python train.py --dataset="telescope images of galaxies (Galaxy Zoo DECaLS)" --crop_scale_min=0.5 --norm_position="pre" --head_dim=32 --expert_mlp_ratio=0.5 --shared_expert=false --widths=[96, 192, 384] --beta1=0.9 --grad_clip=1.0 --epochs=58.5 --lr_schedule="cosine" --final_lr_fraction=0.1
Rows from block 3 of a small multi-label image tagger, named by matrix and row number. Rows with one number within an expert belong to one neuron, the router's apart. Each number is 128 + 24 x the weight over its row's rms, rounded and kept within 0 to 255. All counts start at 0. Numbers have three digits each. After the name is the row's rms in percent of the matrix's.
Before each expert's rows are labels from the 100 images, of 14976, where the router gives the expert most weight on average: "strongest on" is what is common among them. Only what is clearly more common there than usual is listed. The data: telescope images of galaxies (Galaxy Zoo DECaLS).
# router: slot weights (model.blocks.3.mlp.router.weight, 16x192), inputs 0-95
# gate: expert gate (model.blocks.3.mlp.gate, 8x96x192), inputs 0-95
# up: expert up (model.blocks.3.mlp.up, 8x96x192), inputs 0-95
# down: expert down (model.blocks.3.mlp.down, 8x192x96, transposed), outputs 0-95

# expert 1
strongest on: roundness: round
router.2 102:181149150167141113105167129128151089082131158101140100174184112100131095125146176150077170115145100107105156137112140097124114116135111145154142100150088110116104148120124160090183133103100108103147134105115109135146127086155110141108130153151155129139138118147099161108125110139137159108
router.3 107:173125160168155129097174099132129088094137168114152106168159133101124103108147180155091175120162099099100168149108136094132120114155125149154135118142094112106103145130120158101169137102096119097155132106129100143171118087159113139104118164148134095136158112159095159130110124138137157131
gate.0 140:126121146131163117118148088114117122115123143183155126130134141120134144087134145153144131128159135114116144130147132138129100106148130157120125114097121178111130065146163144123135127152131110123150120110150108105127095141116141106154119157132075091154156118160127118183071127138126120191
up.0 139:111111131137152115115151092159090116117157125167164110130133154142174144099130146137146122145159121122124141132132115129119108122169137151131108122128131140113124095125148154120133117137142119102139127109153134125145093129121115105130119156140064095147155107180109118179083131133110123181
down.0 113:109134156108113141147121166111085128123140113113139160105105081098125124139156140126141143099116126125142134146114091124192164123084156092138142140136145115205133156137100117148128098133122150113095152104141139147162125141146134138141117142071143161101074136134119121113127154083096122104
gate.1 120:100138145122137110133107161139139143151129102150134152130149125111156118127098095129123157083158104128150106127129102136113097117129193119122103145121133120114218124134124138126119119138175089146139148103125144076101112143149117102126136136105092126137138126154147134159078114121097109136
up.1 129:099133144151163081118119180144144114121115121131111118148170125142159116117079098158112149116136125125154103140146102159096114084115131130139101128137143143097168137130151156100138102155176106137135114091129144067115102129101122100132149139141115099142132147171124106138080105164101096127
down.1 134:093134153121132136143128159138073143120104138143128129099077129123133135137102118116137130132089127099164094131127108149161164106081152092126117139164155165201093120144108121118101107155141160128096127134169076150154102106135127113160158145134158133131091132121104108117137148103115108099
gate.2 081:120122112076134130143108114085095163142121100153143164095084121128110152142103119121164116117116137155138125101079116096154109142117141143115111166093134125155155112154131082174101130092135126140114176148121117139099125157132185125131133137074128149094123127100165142156109146105154142115
up.2 124:158114130138149131139181095130138118107126161112125127147139121110114164092162162132104167131118126122108135105122137099173162124129107152131183118137113122117094162098140120123141156104090166109123106142156086155118108110146138172095101138147129102152121139113122128104128160123148145124
down.2 119:151105140177150144139179123136129104097122187118098123140149094105110164110140185125108154126122130119120114094136137100154169122123120171104137104139133132123074150113131134116166123118110161125125106115138097155124115117142118166107141131158148098171117112112107140102147161127130143124
gate.3 094:113137135096122120159100151153137164156132109155152164111144074109144126149117119104135161081117111135127107086107105126155121146151197134113125175116141109135200138115103100141100114120145104135122190105116139106072133138160126125116116131078119165132120140147166138146099143104096121105
up.3 102:124120153141145095118112166123159122120115122120117123138175080144161096128081121155115166121115144123134118143177130182103127086118119141146096121111151155107154139153139140112144101182144127143143111077120139075113150131091133099170136144123131121115125146174131084135103099145096086118
down.3 110:133158153151136087073142143126120123131113100114112116138124120140160115122112112154114136136129097106126134176151132115108110103095138143150088096146146162106104143157115129109131123153131125137127127130124123143148169078116127065162167145124123123094117160106110117147128046110087115119
gate.4 080:099085113111146139145116135103078175154114112165119169090089113123106168134103107113153131106137149167167102099091087117167135123131141153092115169102156132139164124117142092169099123111159122172099169140111136120096094154111169132109121125091123132148098139107162129139088158108144126130
up.4 130:139092124148152123151175138133140127104124175124113140141164102111123166096143157130101178112127144142124115095125115113176174112115108165122166127128125128117112160077150129133134160115115172130110104120143115133101078131122139182098098139135125103173099141136131118103110162144146129119
down.4 120:124094137185152160133161134140140121102142186115090117116183077121108159120129173129098166128128126132127093093145120115163174109116133176100119109142158143113126156099128119129152123137124158144116103091124117151130099108126116163114143132138132096178083123128127109108139146126120117120
gate.5 086:115121126144139130126141111161142130134135098134122118133095183144127132126135111104109110122139101139146108123081126079141121132156128120131148157176116106123115170088142130125123150093136163117080102163148142160136085111140111146072106122146108122114096106144104132140132155110123134141
up.5 086:118099119096141142167101136085096157162105141146093175105133103110104158127111109126158134096128160160136105096115100132163148143088140125108122123084148140149151106121113102162100113115157116162129158123134094099098102166113176152128106095100150135129105170100167136101127154141161120130
down.5 090:098083150148135145152138112148164147106124159147133126148128152125077137155110155137084140124132118119160076106106106083141158115174146124109124127152118126106120140105145133106140121097140146101116125117131125166095087137132107156104117125167124120159113065168076132103127189127115141137
gate.6 143:140139147117097109126102146123163139127127087103080124146135118138141102129094079116111137114077103125155114134139149126119145120091139066126123135152109100122139167146114098117135169136108130147127125162110140118120162114141105118131145071136158168110125132119120116089167108132127125092
up.6 137:104113106123150149139143088139102128140126137164177134097097158132116162132150145123153105143162152139114131113108107125152113144170126164120132123107150160150127085108148136151107097118155143111114134121154113140130082151109157132119099162114082102142121119121133133182089162118132127177
down.6 112:149112133110120096129086123132170132128110113087108124170140162139128095154114097112090149135113122125132114143138166114098134119136102091137134153131107113084120148125142129126143162116076140136150107184104141113110169120128128132103127072169154145115160098124127126095154135147139131119
gate.7 088:108101132119161114143109160113120176146112112164125163114124129140102166113079083132151139107126141152145087110105104106156135116100140151109121168090161140116199135117153089143105150107154113146096162116093116092088068145112167125106118120093140117138110149129168129139059146164132124121
up.7 101:144108113136138127149168112144135128110141160108122135141145115120125161094157154111107166129114129135118122095113130096178167134125117147122178137146112103117113181087139115132134164099096162111112114145148109150113102116149124182083100132144134114171113116119126130098119164125140145113
down.7 107:134084123176151155153161120142138114090145197113096120141169094119097159117132170118106155132121130136137100088127121103156178126128123166094143122138134123110111156102143123125167130110105156117117109106129107149131105126128112177100120126152150100182110098127113131101132173140131140130
gate.8 086:099094077103100164159130095165123144134139155139134107093118145142145137144141141087143076172106153114134094118135125143155161128148112074082123146129162150137116074117126114151110146140116129144149124177146146150139112145109124129162122083123094136167138104126137119097170160137164122129
up.8 076:122093124140175137154162125137114126129123171118094131135159135135145180110135136146112146113161147135121106088160087149158152107093102144130153091129135142114115134078167138118126116142140153136119091108166083114110070138090147156118080106140111071139116168126125094109113147158137103173
down.8 079:093109147185161127135167152130125147148108147136089148107157106121117165123107135161096146102160104152139086111138114117151151114089140175090098085141141156085112140105118129135116120149187148201125104107129085140119094125116131120114158123134118087162076168114142118130143109115102101145
gate.9 117:114151146102133100120076166121151155146104072136127132140143144125158108118076071135118143104113112111143115129145127145111098107117173088129100145127160145108193132151124107117127135146130097148146129103114172087084149129119136091155144118094106142112151113161136116144097110119093105118
up.9 101:124151149143144087106096178122158127126103113113108117155175130128158094117089091155099148106127111106136120152152141155091098098114139113152104127133144141093165130152129141096150118153137092150153108095115164079112145118108122092154150127130119123115149113171118112126103097139102105112
down.9 095:109097130173149196148132144143077139114145169149112115112075141112079179108115141105135117128116107104153108101128106148154149135106165120106133136152140145174100115113113122117136107128133151123109124114163080177151088118141108152135136131134161103151094098120115122120144172115139132124
gate.10 108:136142107118055164119124136158125125123171086116148110127082162129125130136161130094128086140120105129123147137104133102109117179150156105135150159151099088134129134130112119129128157084109110116132162160108168161152153121155101111108134093116133162100139092109112152125159121112131158116
up.10 123:088098122104157126163106116117129160161091149163111163092124112131109152142094105120157129115127162152151084095130098157164165118120123119097117136108173161160147113117133107156091097152164150161091115128146118106100082158100161148143104117111127126155094155120159099126112164128134092139
down.10 109:144134130052115137163097129121123143138137086139180142161106161109121116162149128118131137116131125101121155120110131099126124155137137084154180172115095093144149115114147130128123133085102100078144159118149164106100131154155142156107080118110125144111176066162105147111102181133159147130
gate.11 087:107125149119116147127102150117160164161102154153137162104122137094112139147116107131110130095149126124131109136129108150133118112143154112082100144093151146122157066162119117144104139163128119171139136141101140095107120161128133100163150124072122131153140122137164125133125127104121095129
up.11 101:113123149145126122114111133151138126153153103105110128124142121134165084145110102107120150090151097134147116152139118138094100150160157133155103148163128099127173164138075136131126082133149102139117137119123158127166137121146095094106120119126103148078117101144105129145121098104070111136
down.11 104:145107166142124160115086118144109139149129086115131125185081198127081111135111089131083122100146102110142109145108125129115106129143162087142139112131129109129104152133116139097169121103112130099130170104149110158150144118148104110104097110124148127080117082137100131126133143119111111142
gate.12 087:098121125096142113166087163121124179171101108151135181110116148133127142147087079095146138113103128148153075091098108117171139132097155115092107175098145128131169139111121096160093145124149119144096149128102143095061109151141150142093142121110117148159127113117168134109112164126122111095
up.12 108:137096115144159098143160137119123124106116164112109126132188062146159134111117155138114178135114167145131115109156122157148169100117086179140146113121137146124121160110151142128141125146136169143115096107157101115108100134087146162121104144148142103157107153134126089115107134159142110123
down.12 111:126110143202150134098173143123120124110126151102070117117150060131159145103129146127107157133113115140141116131162118148143157111100122188130105104159153151109118161117118124132159132158130165168103096120121105159150141091115123126131161140141127094132076150115111068128150106108106093118
gate.13 083:151159160132144090098126162122160108107126109104137110164153168142158092123090108152097137111130115103117150157151145151096086098110126106177103111116130133103139151157146144101154126147115115112151109102108175105142156117109135090161122144131098117078155115165110115138101093136101113121
up.13 071:125110094129108183142133103121099133131137162144116136102095113115078156135181151108142110151133130146120126127108132098145166158143115149103153146135113115149109099099112114153117140095126137142118142158133091160136095137140121171089135110125162130170105126087147145110170151133185158130
down.13 080:167164158117137069094144129114146108135091106103132126179151156140148095127120115173088147122157120120109150171146152097095089108132103132162118091113125132070108145161138151111150134142111122119144117137114143107128167109123151074136120142137122132083141146128120140137113065126090120136

# expert 6
strongest on: edge-on disk: no; spiral arms: yes; spiral winding: tight
router.12 107:109117117117117158149105121113113192176134086166103164088066140123086161136133076119136099103161118158131116115114106114153105154133158136115148156107140135137170096136125092163079136113145104145116157150121118137115100149135138107124102088081129128119120129084168140142118153114145139169
router.13 105:105109095124110151161137105132128179153141097179111145079092121129088149134135105093143113118146128171144098108098123105163122150174145152109155169140144131153168115122127088167082135099151116147108161160135138151134078144133126127110093101094131149141089120095158141148116173110151151147
gate.0 101:098100157114140111164129104118161137144101127104127146130140115133170147125115115096098161115100157121139086110155109155153166106148123128142150105128153154121133154130135117143102116163117174138107093143163124119083130151113162134141103131137079121119103106147112092130114151104090093144
up.0 099:101105146108130123167125097105158146147110112110129145115132097137170145133130120092112152112093164130137102113156123159141160124149119145155159113122155162134141143139131113149103112162118164148108096146169108123090147158108157132148104128127086125106103109127110094146124143093097098150
down.0 096:170161111105114128105158109116123115097125133169141096120097108127111134089133151141164106160118130131102162163113182114124112109120110139126109134090130156111111101181163111129152153110110118113142169132086103139131155100117118080147124136097163108120164156075167154161134107147160171141
gate.1 075:162133136131158098104174097140106107103119148122154104173162155114140102104126156145124157137143087113113155135087139076133099125128133142139106142132096094084100154124126142099154133082113114085154165122120120142144144083155129142077134164150126125125168116168098174125102142145130169104
up.1 112:113116140091128142149149126151106141150144154100119135136110170123143204082129105108112111137101118084119111083150075138179158118064158062096127082130158132106114130118118093139100150145083154121127112150144104146125110131127128113149123102112090099132151135114137112109144149114109109150
down.1 122:102133100095120140167143140167115108130153145085128125118117145157124179151142118117127116145110159114153117073155089164153160129112124074118153124174138116149151172104116110124107119171115151095081069132162149140162096130114124157147108110111116143149110134126105084095112153124093111112
gate.2 060:124118120107141130140157097141099115130143129158177127104107143125113155119143159122195114139156148122093139103128116131147126147158126142130134088102138155190129110111147146145101118132149160103116126090141125150157097138120149139132096163118072111125130126128139119176076152136138124170
up.2 059:122147126160146126130100148131092123151110139075084125153149120125156127139137096122109138135087120126141127123128091129123158147101116104144138144149135074078125142112079097099146105124113092130126131140127114105139144115142128158104157092149175148135151136124122144053169122139122135092
down.2 057:108131117152111111103144100162107095160154070126107095121082107140135135150138088118104117149141125091112118164155120160080119127153135116144133107146125141157143135136129143139072137161136140109146121150174100160166130090115090099142135110137084144115115171117094083153134101127096114167
gate.3 112:124143110129132156109149088167143119129136135156106093108088116135081164121137159122154106175111133085095139103145147140146170141123116132109121108151162151133112124116114099126113129143100138112114112121122120173127119092118098138138154126126143127155140124064125112126158137143153127122
up.3 108:123103154123131114153128153082126142135108133147141196133160123097153098134130127132106159054175128180158121139090108100128091129137150147120123153096085107115128122123135159147119115099170122149146154127141138096094122164150166134103112141134104124128104132169146161142106139108117137133
down.3 116:107140122120142164106119118127118166164158094131110138078071111134129179129131137097156118134108110121123161111154121120159141169120147164126111128153157118132147146129085059160116130133126113154094128130141190180124129119137136138144150154092100150123121079098102098159132120095126115112
gate.4 106:129092161140132106136098113094149130135103121124137174125148088101144058173124136152125189086182158174132127160137126144099115152174130163158141141102089130156140135141127176160111103145157153140130119115142138103107165157131168134124099144126114137101116101165120112142106121126098104142
up.4 118:125155085127129121116156167179109106096155139131134061152137164170122157095113136125129082182073114104134120110117132117141152079097099103110113136163168120089116138098146094080163145111103112106121134124105156142147096096109087126125158136144146128169140136138119137107127132156149151100
down.4 110:089091162159147148106094113124145175170149110126095155096158123107158128152116107119101150095163083136131108107144084113138113151137173161111104106132139105122131143108078132161102136134155121183130138107133165140108122139151123128132149119127078127118120085134100127146135104098106090139
gate.5 136:137100147150124141136166087150138124147138130095131138127108131102108150130152143095082168114132089117096126113117112087173162147155150124129146116155125098147107162105087117150105148095082168102105136138119118184150117116175107158093107121120119136119123114106117147109143172114124145135
up.5 140:093128158141147115090063160144123126135121117117118112133145154140140095149080097151111129133150114107153100161132103135090111091109140101138065111135168140111138132131119147108138106140166120131131128088112158108148136119104119094140158142130123114111127135172116119129117089142095096121
down.5 135:087097128145120148122070139148147141127156126125113131088157176135126114149116126127099106123165133149152100115160098172107116127140139112115100120149154151119170120117118156135129130170159135175122094112124173132143110165094113119163130105095114126128097107158131089130136114123108071146
gate.6 083:127130152136190107084120092130110128129094117149140127117119123114111122117087145111157162146129112089097149124130136125151165137116131141149084142137158148162116142138102116137118140130118143106090133090119128143109126088142147144115148178131131120114175104120124122137101146148142120101
up.6 092:135113155076139129152157127117118149131131154105145159137163135104166186083127136120102156103109124090106140101152111141178153124059160116130142084095144134112117121129126087155120149144084152126166128122143072121081132138133153125141111131110077093117154156111146112123120138123122103136
down.6 099:145116123101085129188183153151123115122170125067142138138143118148123176148163120138080152127125155126141130085148118137177152113116136088127178112121115093145142175118142116137125136142090170098112108148152122139138107142120125145146084113088097143138096160123137095114092138107094126127
gate.7 121:150117146141131136133168087153145121151128130107128131131110124106114144116148151101087173122118088112090131109109118081173160144162147138124144122150131103134109166111080101137111144094073152098103150131125122179135130104173118153091116127126124135127127106105116155113136167110118156122
up.7 133:088127149146160102086070117147109122144105114118122117124128141148142085162067104126138136140134117120166096156125087131101123102143139119146060132166171144128135153138103135102111093135166124122089122102134156130160138107115129104125162150141138136108128097151094123132097112125083108111
down.7 127:091121150128153113107039120132148151132113111139126140104159172127138081142101121117116128113156138135147103130158103187095103136141136121138102134172147163116164126133120150131140130176160118146119095098126167125125134154113139115145135132128141148110128070161102097127122122141104067127
gate.8 107:121144137100141123138125144140091106129120200084127149142187130090141143106123160143154147135130138089107135119131096129137152133065145080118105070120139112124111119104102147118132109127128112111149144071128104099142130130143142146136146127133151133152174126142139146063134120152115128118
up.8 105:133137171151175101093158101145116127154098105104124124158109160117142151076100099112098149135091090083128122119130098119164124105107150127143106113163150131087112167134097089111126126131088150107092119130112102159123132093147148104117153149140093118099147115124095131135093138098080117120
down.8 099:129128148092145115176131127137111125116110167096141142148155157115117122112123147131116156116138171090127097089167121198154143117112143044129145154146129141126165163124132130119123137189123130095115069099133108100157108142137136154139084107106156152135134119163139105076105154144097093111
gate.9 058:159145128136111141112147088109139118116123119127099115119156104110102113099166148156143122140143119121131170144129169121109098133110118132118137104132084155138118098160122130139188156120101100153189142136136075117169146132142130108155166136144161120140135158087153143130160092125175168117
up.9 054:113121114108122122129086193170102124085143129148173097144110133158122113145080136146148099161129150136121112124125104134123185103150120096138107149119168125153133138101166151118101132120158139093096138073109187134109126118094107143120117117106167149127133128180137113105111152193135121103
down.9 057:157095117124116122119155094124148154133126081143159122154095145148123145117121112119120129140124118152125140120078140071130134131199118190151134121092095125098140137139125099148103151067115125132128181176116088193105159094142128093115103087144099137114128131097107134152119155133144172166
gate.10 096:116120124096132133152136136144100150133143129143124137135076191127105199056109110117167101152105122090121114073132093124187147124067153081098118143124159138096140147108157093138093165125107137107086123139104154147098096125124134123132099110102114116136163073124141114119096166133123120143
up.10 086:109104119143118137138098137196141096127154139098136102133140135136142120180140123105112132148135129121107101130136122138128197125175117086123130094136153083195127125078124169131113127136127155106129119118098158110165088110108062165113112117137127112141121173159113112078167152169143103130
down.10 092:101151124114148120172167153159106101129088179147138140134115157110134144093136149101147130131127128109120111102111122119152146128082137072108127132166140109151067105105115153115121100124153137101100109138159098121134069117138128156092141146167151146160127131125115147085161158124119132108
gate.11 044:148163137081146100107108086155132113112115125100182104130154166137113123173101123104129134157097132107101133122130129118147135122128113117159142035137151155204106111123132128118130130113090118101126146106145066155150104106110162114122116159158136143115148143083110129128121131161163139110
up.11 049:108121112194125098108151066140108127123113114140090105113093132147122110144115107106146106145138134168178087139117127125119126125173108121101126136173125145149131149150131156111121125130154129130072103187147135140191093119125107122122136123152162138156121117126096134127118134112124134133
down.11 056:147152130137158070093094090126134125125097114143143134160143175131131084099111128080168113130127129126116120155105133152096119147171125162137098095169128135117113136136127123114146115126159105124143139145135137135141146124113137120094145120206144147105147085133093127145150118157149115102
gate.12 052:129154116116142149104154096172199125130123144163128075107110169145082137129109128138084096173117130086120124113141125143129149091173104129142123116166174180153123118173122096106122111141100121116110086136169127173162099095109121095145127127128127110119102156093114120147142129107138131107
up.12 052:135127130133107105136081193126119147098142072090171145145147101138169117123121108110128149103112125177101138126120109121133138158098144135162158128090115103175152149111140150161141157113143127120094166081064135119078171132137122130123095114097139171084127133144146128127113135157112130130
down.12 051:117113150123131161138182134138116136192145121145087134100076110133099174148137110145106140102148121103133123129120136145151144118143174149116110141118143110102128157160090085127100082141123136142140150135161123141129117127132124093125131140100096109132111165082149102177102112053093141155
gate.13 100:138120120122117103106088155107134126112139095122143115136140111159150055151107116164136128128126146161148147204118161129075103121131105173182130163110097127101138117156161137128160117120149126134149136143123128121122178139106138112122127136141126131097128126141111121141130085139137136117
up.13 079:091113100139117121128124168145106131136166080148144104119096123169145118148119106123148110138115116178163118144108110116111114132147119157149142190149129100111143129099153116133117111115162138133096141137143148165117124131107110120114122132135101125123083141139092122150126133118121145129
down.13 082:152133149146117085106139133117115118115137114095111130139160145100136102093147180158106147119170113112081154153154159147133082125110158128130118108162135113081125173164109140129176153141121129121133126113117183141150154121134136111153131128104134150096128088125130122117139085102066118121

# expert 7
strongest on: shape: featured or disk; edge-on disk: no
router.14 091:150127121120112132158153136145079100128160148091121151180161162081126158105172154132130140115164096122112160122106100103146118153094164101106153085135089084110104121099101147125144131102106109089158160129143109145158131129167116149111126108135124134154135121123137165071152137121130157137
router.15 091:147129117118111134160153132144082100131159156093127149179159167086124158115172155134130133119168100121111158125105101104143117152096161100102151088131088086108102115100107151120138127101103110087159155134138111139160128133165116147114123111135121124158146119125138166071150135121131158142
gate.0 107:110069115138130131154169074150091150152145151142115125125102163125152174071125139103152118151146113121132112084123079109161135139125158122093117140138132134081129147103135115158099150119140143104117134141169104155127094121136117121129101121130085115157152074137123132153100158125113135169
up.0 096:111129092146119093117168112142155106103138140167160092106131111140144111137135160149153107153160135144140134143114139138092076128170130163109109146132116143122130105135148168123116109139161120114134136116149172127129116141128116106134144175169068139180139099154109127192105112126118138144
down.0 105:147100134168115127111142092118112120137176077109100139117129111105117133114177179130110161119182105146108172139105133092138105145162137192138125120157108110098145144143093127152159121087116144139140138139139149180154155114144110109115135142116109135109121097110090139144134115089101156138
gate.1 107:155163103093104154147122160089093129102139160127136120144172099121149131102146141152138092127118138131102162141142148140102104142074112120137155121086112122117120066137154134118158140120122074140170140111110104099113151167118125122151125100101156126130161170133168150109139098159169155142
up.1 096:128141168154139135125141118133153105167117091124130161156106127096130121144142109092101159063129084122116123106098123079143128155162146123134150130142116095153115143076097134129110110100123134108113133125120115136110133106175132162061122133143114127105116164134119160123138159104112127125
down.1 107:108126138130165093124139136118153124140107092157133125139126127144153156112101115137123157128104144115123127121177127154112145108130098155164106135124155165086174135119150120125131126187153153121116083122144164110099109128086163116129133158131092110122123124143073061162071120137103086123
gate.2 081:147142141086152113159136129121099180122128150098140158158182133115190176087121130086131165128073124115127126081121085123174142134066146116128128113119128125089138164113127080137132150123096122101126132122139082126097141132142158127126114128124104137138160085116152134108096145120118131113
up.2 081:171147123066135109146144119119113172096133153110188139163173147123192147080124146115124144136090131119114143082110104110161107136090143131145134128100122129098138153124151099133138173101082118093129147122111113142086163136139150118141097141109091156128175092146152150145099140119130153118
down.2 084:150138140110121152128141127154125145133146122099126111174142148147197161107117071117104125131080113095127106090176126161119127117109141080115149098120133110086137152118152119096141156142087115115140130121124104105102155116118113090165122083124128108117160148141132119134117119132086117159
gate.3 058:104126112100113093157127095108122117119120122160103150080132082112134098122124151112196140126144147138173118119101158126110117125142122127068093138138107143161131113150128148130115109145172122162134147151182131107131129157138134131149169155187129177187114117136153147140132127107124140124
up.3 047:110113137156112139114126114183105116132136070140102097152126121138132155099131110152120097146139111112110117105164101142125157136139133119121136079129146135112122120104130157120137146149138135121131128069118124116122107105113103133148124095093140103115132176167116113126136130175135103168
down.3 054:156148117118152135121146117168111112156125155091137121138150175127149148126132106121123130111157119142121136124073112082141098151128142146151145070139121065152106140111094131125130078082116120109126155136159085150159102115155135128082111124186097124118105139073103201142145114112121181117
gate.4 105:131114133081139104134082155101127143124104113135171167120111112146119102162100113108151166118081147170146124138075135098142161132140116144157121167111136117173141137142130098173094123106118153131105150138071121132106145136122159149075132151134162150095117143128135134118114156138145128064
up.4 141:095122112121102109134079185152147155127147111126122120105169116148155093162106095092117123123115115161165092140113108128106126125141137124126103154152134113146185137116122132151109146118166109154111150123085190114129113134116103108122135096114134185139100110154132129122131110148129129092
down.4 138:100124106118098118130072150132171140151154085129150130115156103143166101175125099123105144110123127164132119120124091140109108151151125128164124162140136095129205159102125141137105120122176114130102138092109192120099146134109125126097111102086120199095110119166109101131113124130097095112
gate.5 133:132111145164146120132177100132087138146144118088094146160135151117145192067136118102126163123125104114116149101140093115171136152080152130144145108155116116093123174120102094140154147127098125106113127148181065152151117101165121123120126114142110095114150091068099129118115135117116136146
up.5 123:106128138172108122105118113125132134165139101108061123112115137114134129126132105124118124117164104113146120153173117159101090140106161115123110121164118129107150155162085133121139133163141104160129124146166125137170141117143109078181163098127116151115117085093111118138139066091083118152
down.5 137:142116176140125132114130105083161147159118087129100164095142104086110089165153154156074159079170075117117147139148145106136083145139163171136119109150099126124120127143094119153135137140119121187148128143144162153124154137158141125133137130118101137098091111113116126132157110080129116130
gate.6 139:121153153127114102079106139145115110136142081126139093147108158136143067127101122150122099155131102099124147185145141143094102120147149103169079125160146124112116125166105132107143118147132110104145122115108189150164156084124108091146157130130120144084157097167089109137141098114105116115
up.6 131:119156137123097107086111142152111114138155084124135092141109168132138078127112130145118093157134090096116151182142139142094101130142156094158081128168144114112109125149096135115138127142131111108153124118109199163168151088127098095148161120124118149100152085160092113130157095109114121116
down.6 114:146123109178148167116150156153155117101151162125101106141160084151073151123114133139109131148105128146131109115112164118131168103134096173101113125118157133098151140101160094102157126092113132149132140096089135127113096103095111136117143136112150084168103177124166121133137130155160153105
gate.7 123:129124147174154100106159090122076126145140105094106137142136132108157157090128134114149175128150101111108163133142100115142114157102149145159129114158114124102132159140088119141156126129120106090114148119193086158169129091163122108125138131150101129107157056075094147140100115112108143146
up.7 115:140134083106120145134112151141145104093122164149170099115127104158108094174129152137130096163106153157125127135097157128105159117164085137132141153102136127169105097107161151112123103116126144122134115122075151118114131129099135172089116144141167128147118177160135124113151148161167137095
down.7 117:105142077116144086132127141143086098098121166139160108138102135167156154094110125118209095180093189140142135136110100137108166125114094111139128145129147146142134105132142148119117111135163139076095117131137109112157104131104132142134134156154139139151156122139106121128101132167127147122
gate.8 101:163148147126151110114124093097086148112121142110168150133161057117165117130124156124144183113113115140111171111121129103145119154126138162176146114105114125143124137153111125139150119110108105100128158099129063136110176104156140134108134168132145143091172113107130149150098123128127155114
up.8 117:118145152108118134154129147128154170166138133135123161118184098090160133125131114107099165076140088120123112099123107116142097144122175119095124133129123117115183125123100117151110147122133081154137162098090132106099122135161113103131138109075098153152139115144161150135119121102108134130
down.8 119:125119116111089141140112144128187131141177083117133132127175104131141118141159122140105141113142128158111136102143112146129104132157123128119137125115127083101201159091148120137121151120111107135138158083092210104079150147106134124129104097055100168122113129157153111130115125132113099140
gate.9 106:170133178092152142106139084064133160138099135153127170136130124094108136099118151160117149095154122095096162109139149121151103131095141133138124113094115154108112110181134108155130160128106116146149123114142080129102150140143171120147121140095124112088163134101164134142120124123144125140
up.9 109:136108135129134155132152114118167107122112145151114123143088188138099147105134134169106081137142162102117135120169138168141135096122100110124143127114141160103097108137169121118134141167113170140136043155173145129130098155092150140158085123122100071118129150143135083131132154139149090169
down.9 120:147156155131166086095121122121102103099075158120140130132114168114128094125096157128140138139120122082135138159105143114119118118108127109160114126167124180152073119168114152112166121117120140100116127141159090142182129083152149121125155172195167122114138100099086143109147120134145158081
gate.10 092:122089096172122082123155111150122120082153122133160108120158108148142124130137153131152149150157125172141127127119107128120106130210124180137131135144114123123144145097155157135121135128160140105114138101156152148138121130130111125124115153159092140147125074163102117170104131143105141158
up.10 080:161129136153103114095093144109123092072128133077119139146151091132098078145134140140130143128115134143132158185141187143106139125120113123156139110140104118152110143169112146119176142137107136131139126134088137129176170120133118150150151131146210170107127115114124123086143100143125134093
down.10 086:142164133086112124134138167138147127112076199123149112149109136128128116146103128127131113134050147091138100143149154154114161107084109045130132130115147146165083118145148117116126141172102141111135118148099115106133124127116135129160126118131160150135137161139158134078169133132142128083
gate.11 055:112094102157110140120120085096124152130140153123064118068107125140089164139125121125150134154145118154167124155123144130124135116090124134098113108140124158125133112172136107152139152130121136171141135183183104140174116132122119109169156123136144136150117106027139122134130101119140144142
up.11 043:130104143138127140136148107105064110116152103128068160158122120133109188073130112126177125119116122141139156142148129142142165124065160122104149101123123107114133145139121121124146169133122142139125124135146090108160101125121114141131138123102164038138114174093141108115129121133143121151
down.11 044:130134156164134159148194132105119111134120143105106142103118120093115147077152144141110151094158105146103131128136135088158116110098141143117138113114117124107151129154114122121124134117109139139124142149123093122180086139158121095145091134072150062103114149105170156167101134103113115182
gate.12 135:157134171095113162152161140083173135133126143150129176153126143094102158101149151157092128080146116100108152092145147128150101127105152108092141118093099121103114108134152120149130164132099134160152108137114136118083138166146138137141109122087097093127142153149165128128141132106133117151
up.12 123:114126104151146101100096095146079138134123107111123110089118094148134103160107114101170145156129125154142115150093116098112139141144122154162110131155143136173140154147090132129116103099154114106100180121138094151164136083132130113103149134154174176109120102063101150142118121140123155101
down.12 119:129093131150107195148163112115135137148155123124091135118123098121106184111171110123110117109150123151114122086141120068158138130128132140085142095096119098121147143096135105148106153099128136168142123142108137135105117159119114141146104087071099106132109172123171137144120135119119124204
gate.13 077:135150180090133115144109135092191133136108135154117177118140079110110111145117123130153187090106115116158118132089166085136116093096143124076110133109114140129169122165133094112115123109101118154151167123088110068103134133147143122127166159124152133158132138114176171122117116108117140080
up.13 079:106129104077116155188121122164130137154139149109135127131116181153152190125127107073128073152086138123152099074133082156150169137126138087086140098142142118115103129096126108117096122147111151130122097180139106142120111157116124127136122092144120105159140117113120110104143149101113118132
down.13 084:131145142151152117103147130137093109127093133118115103165122155147138115113090080142128140154121101104165105155117132091093116095095121108134111134122127164093145122135141141077148122118134111118144168120109078095157137067126119092128148108157150093132154156125136169126105102150122151141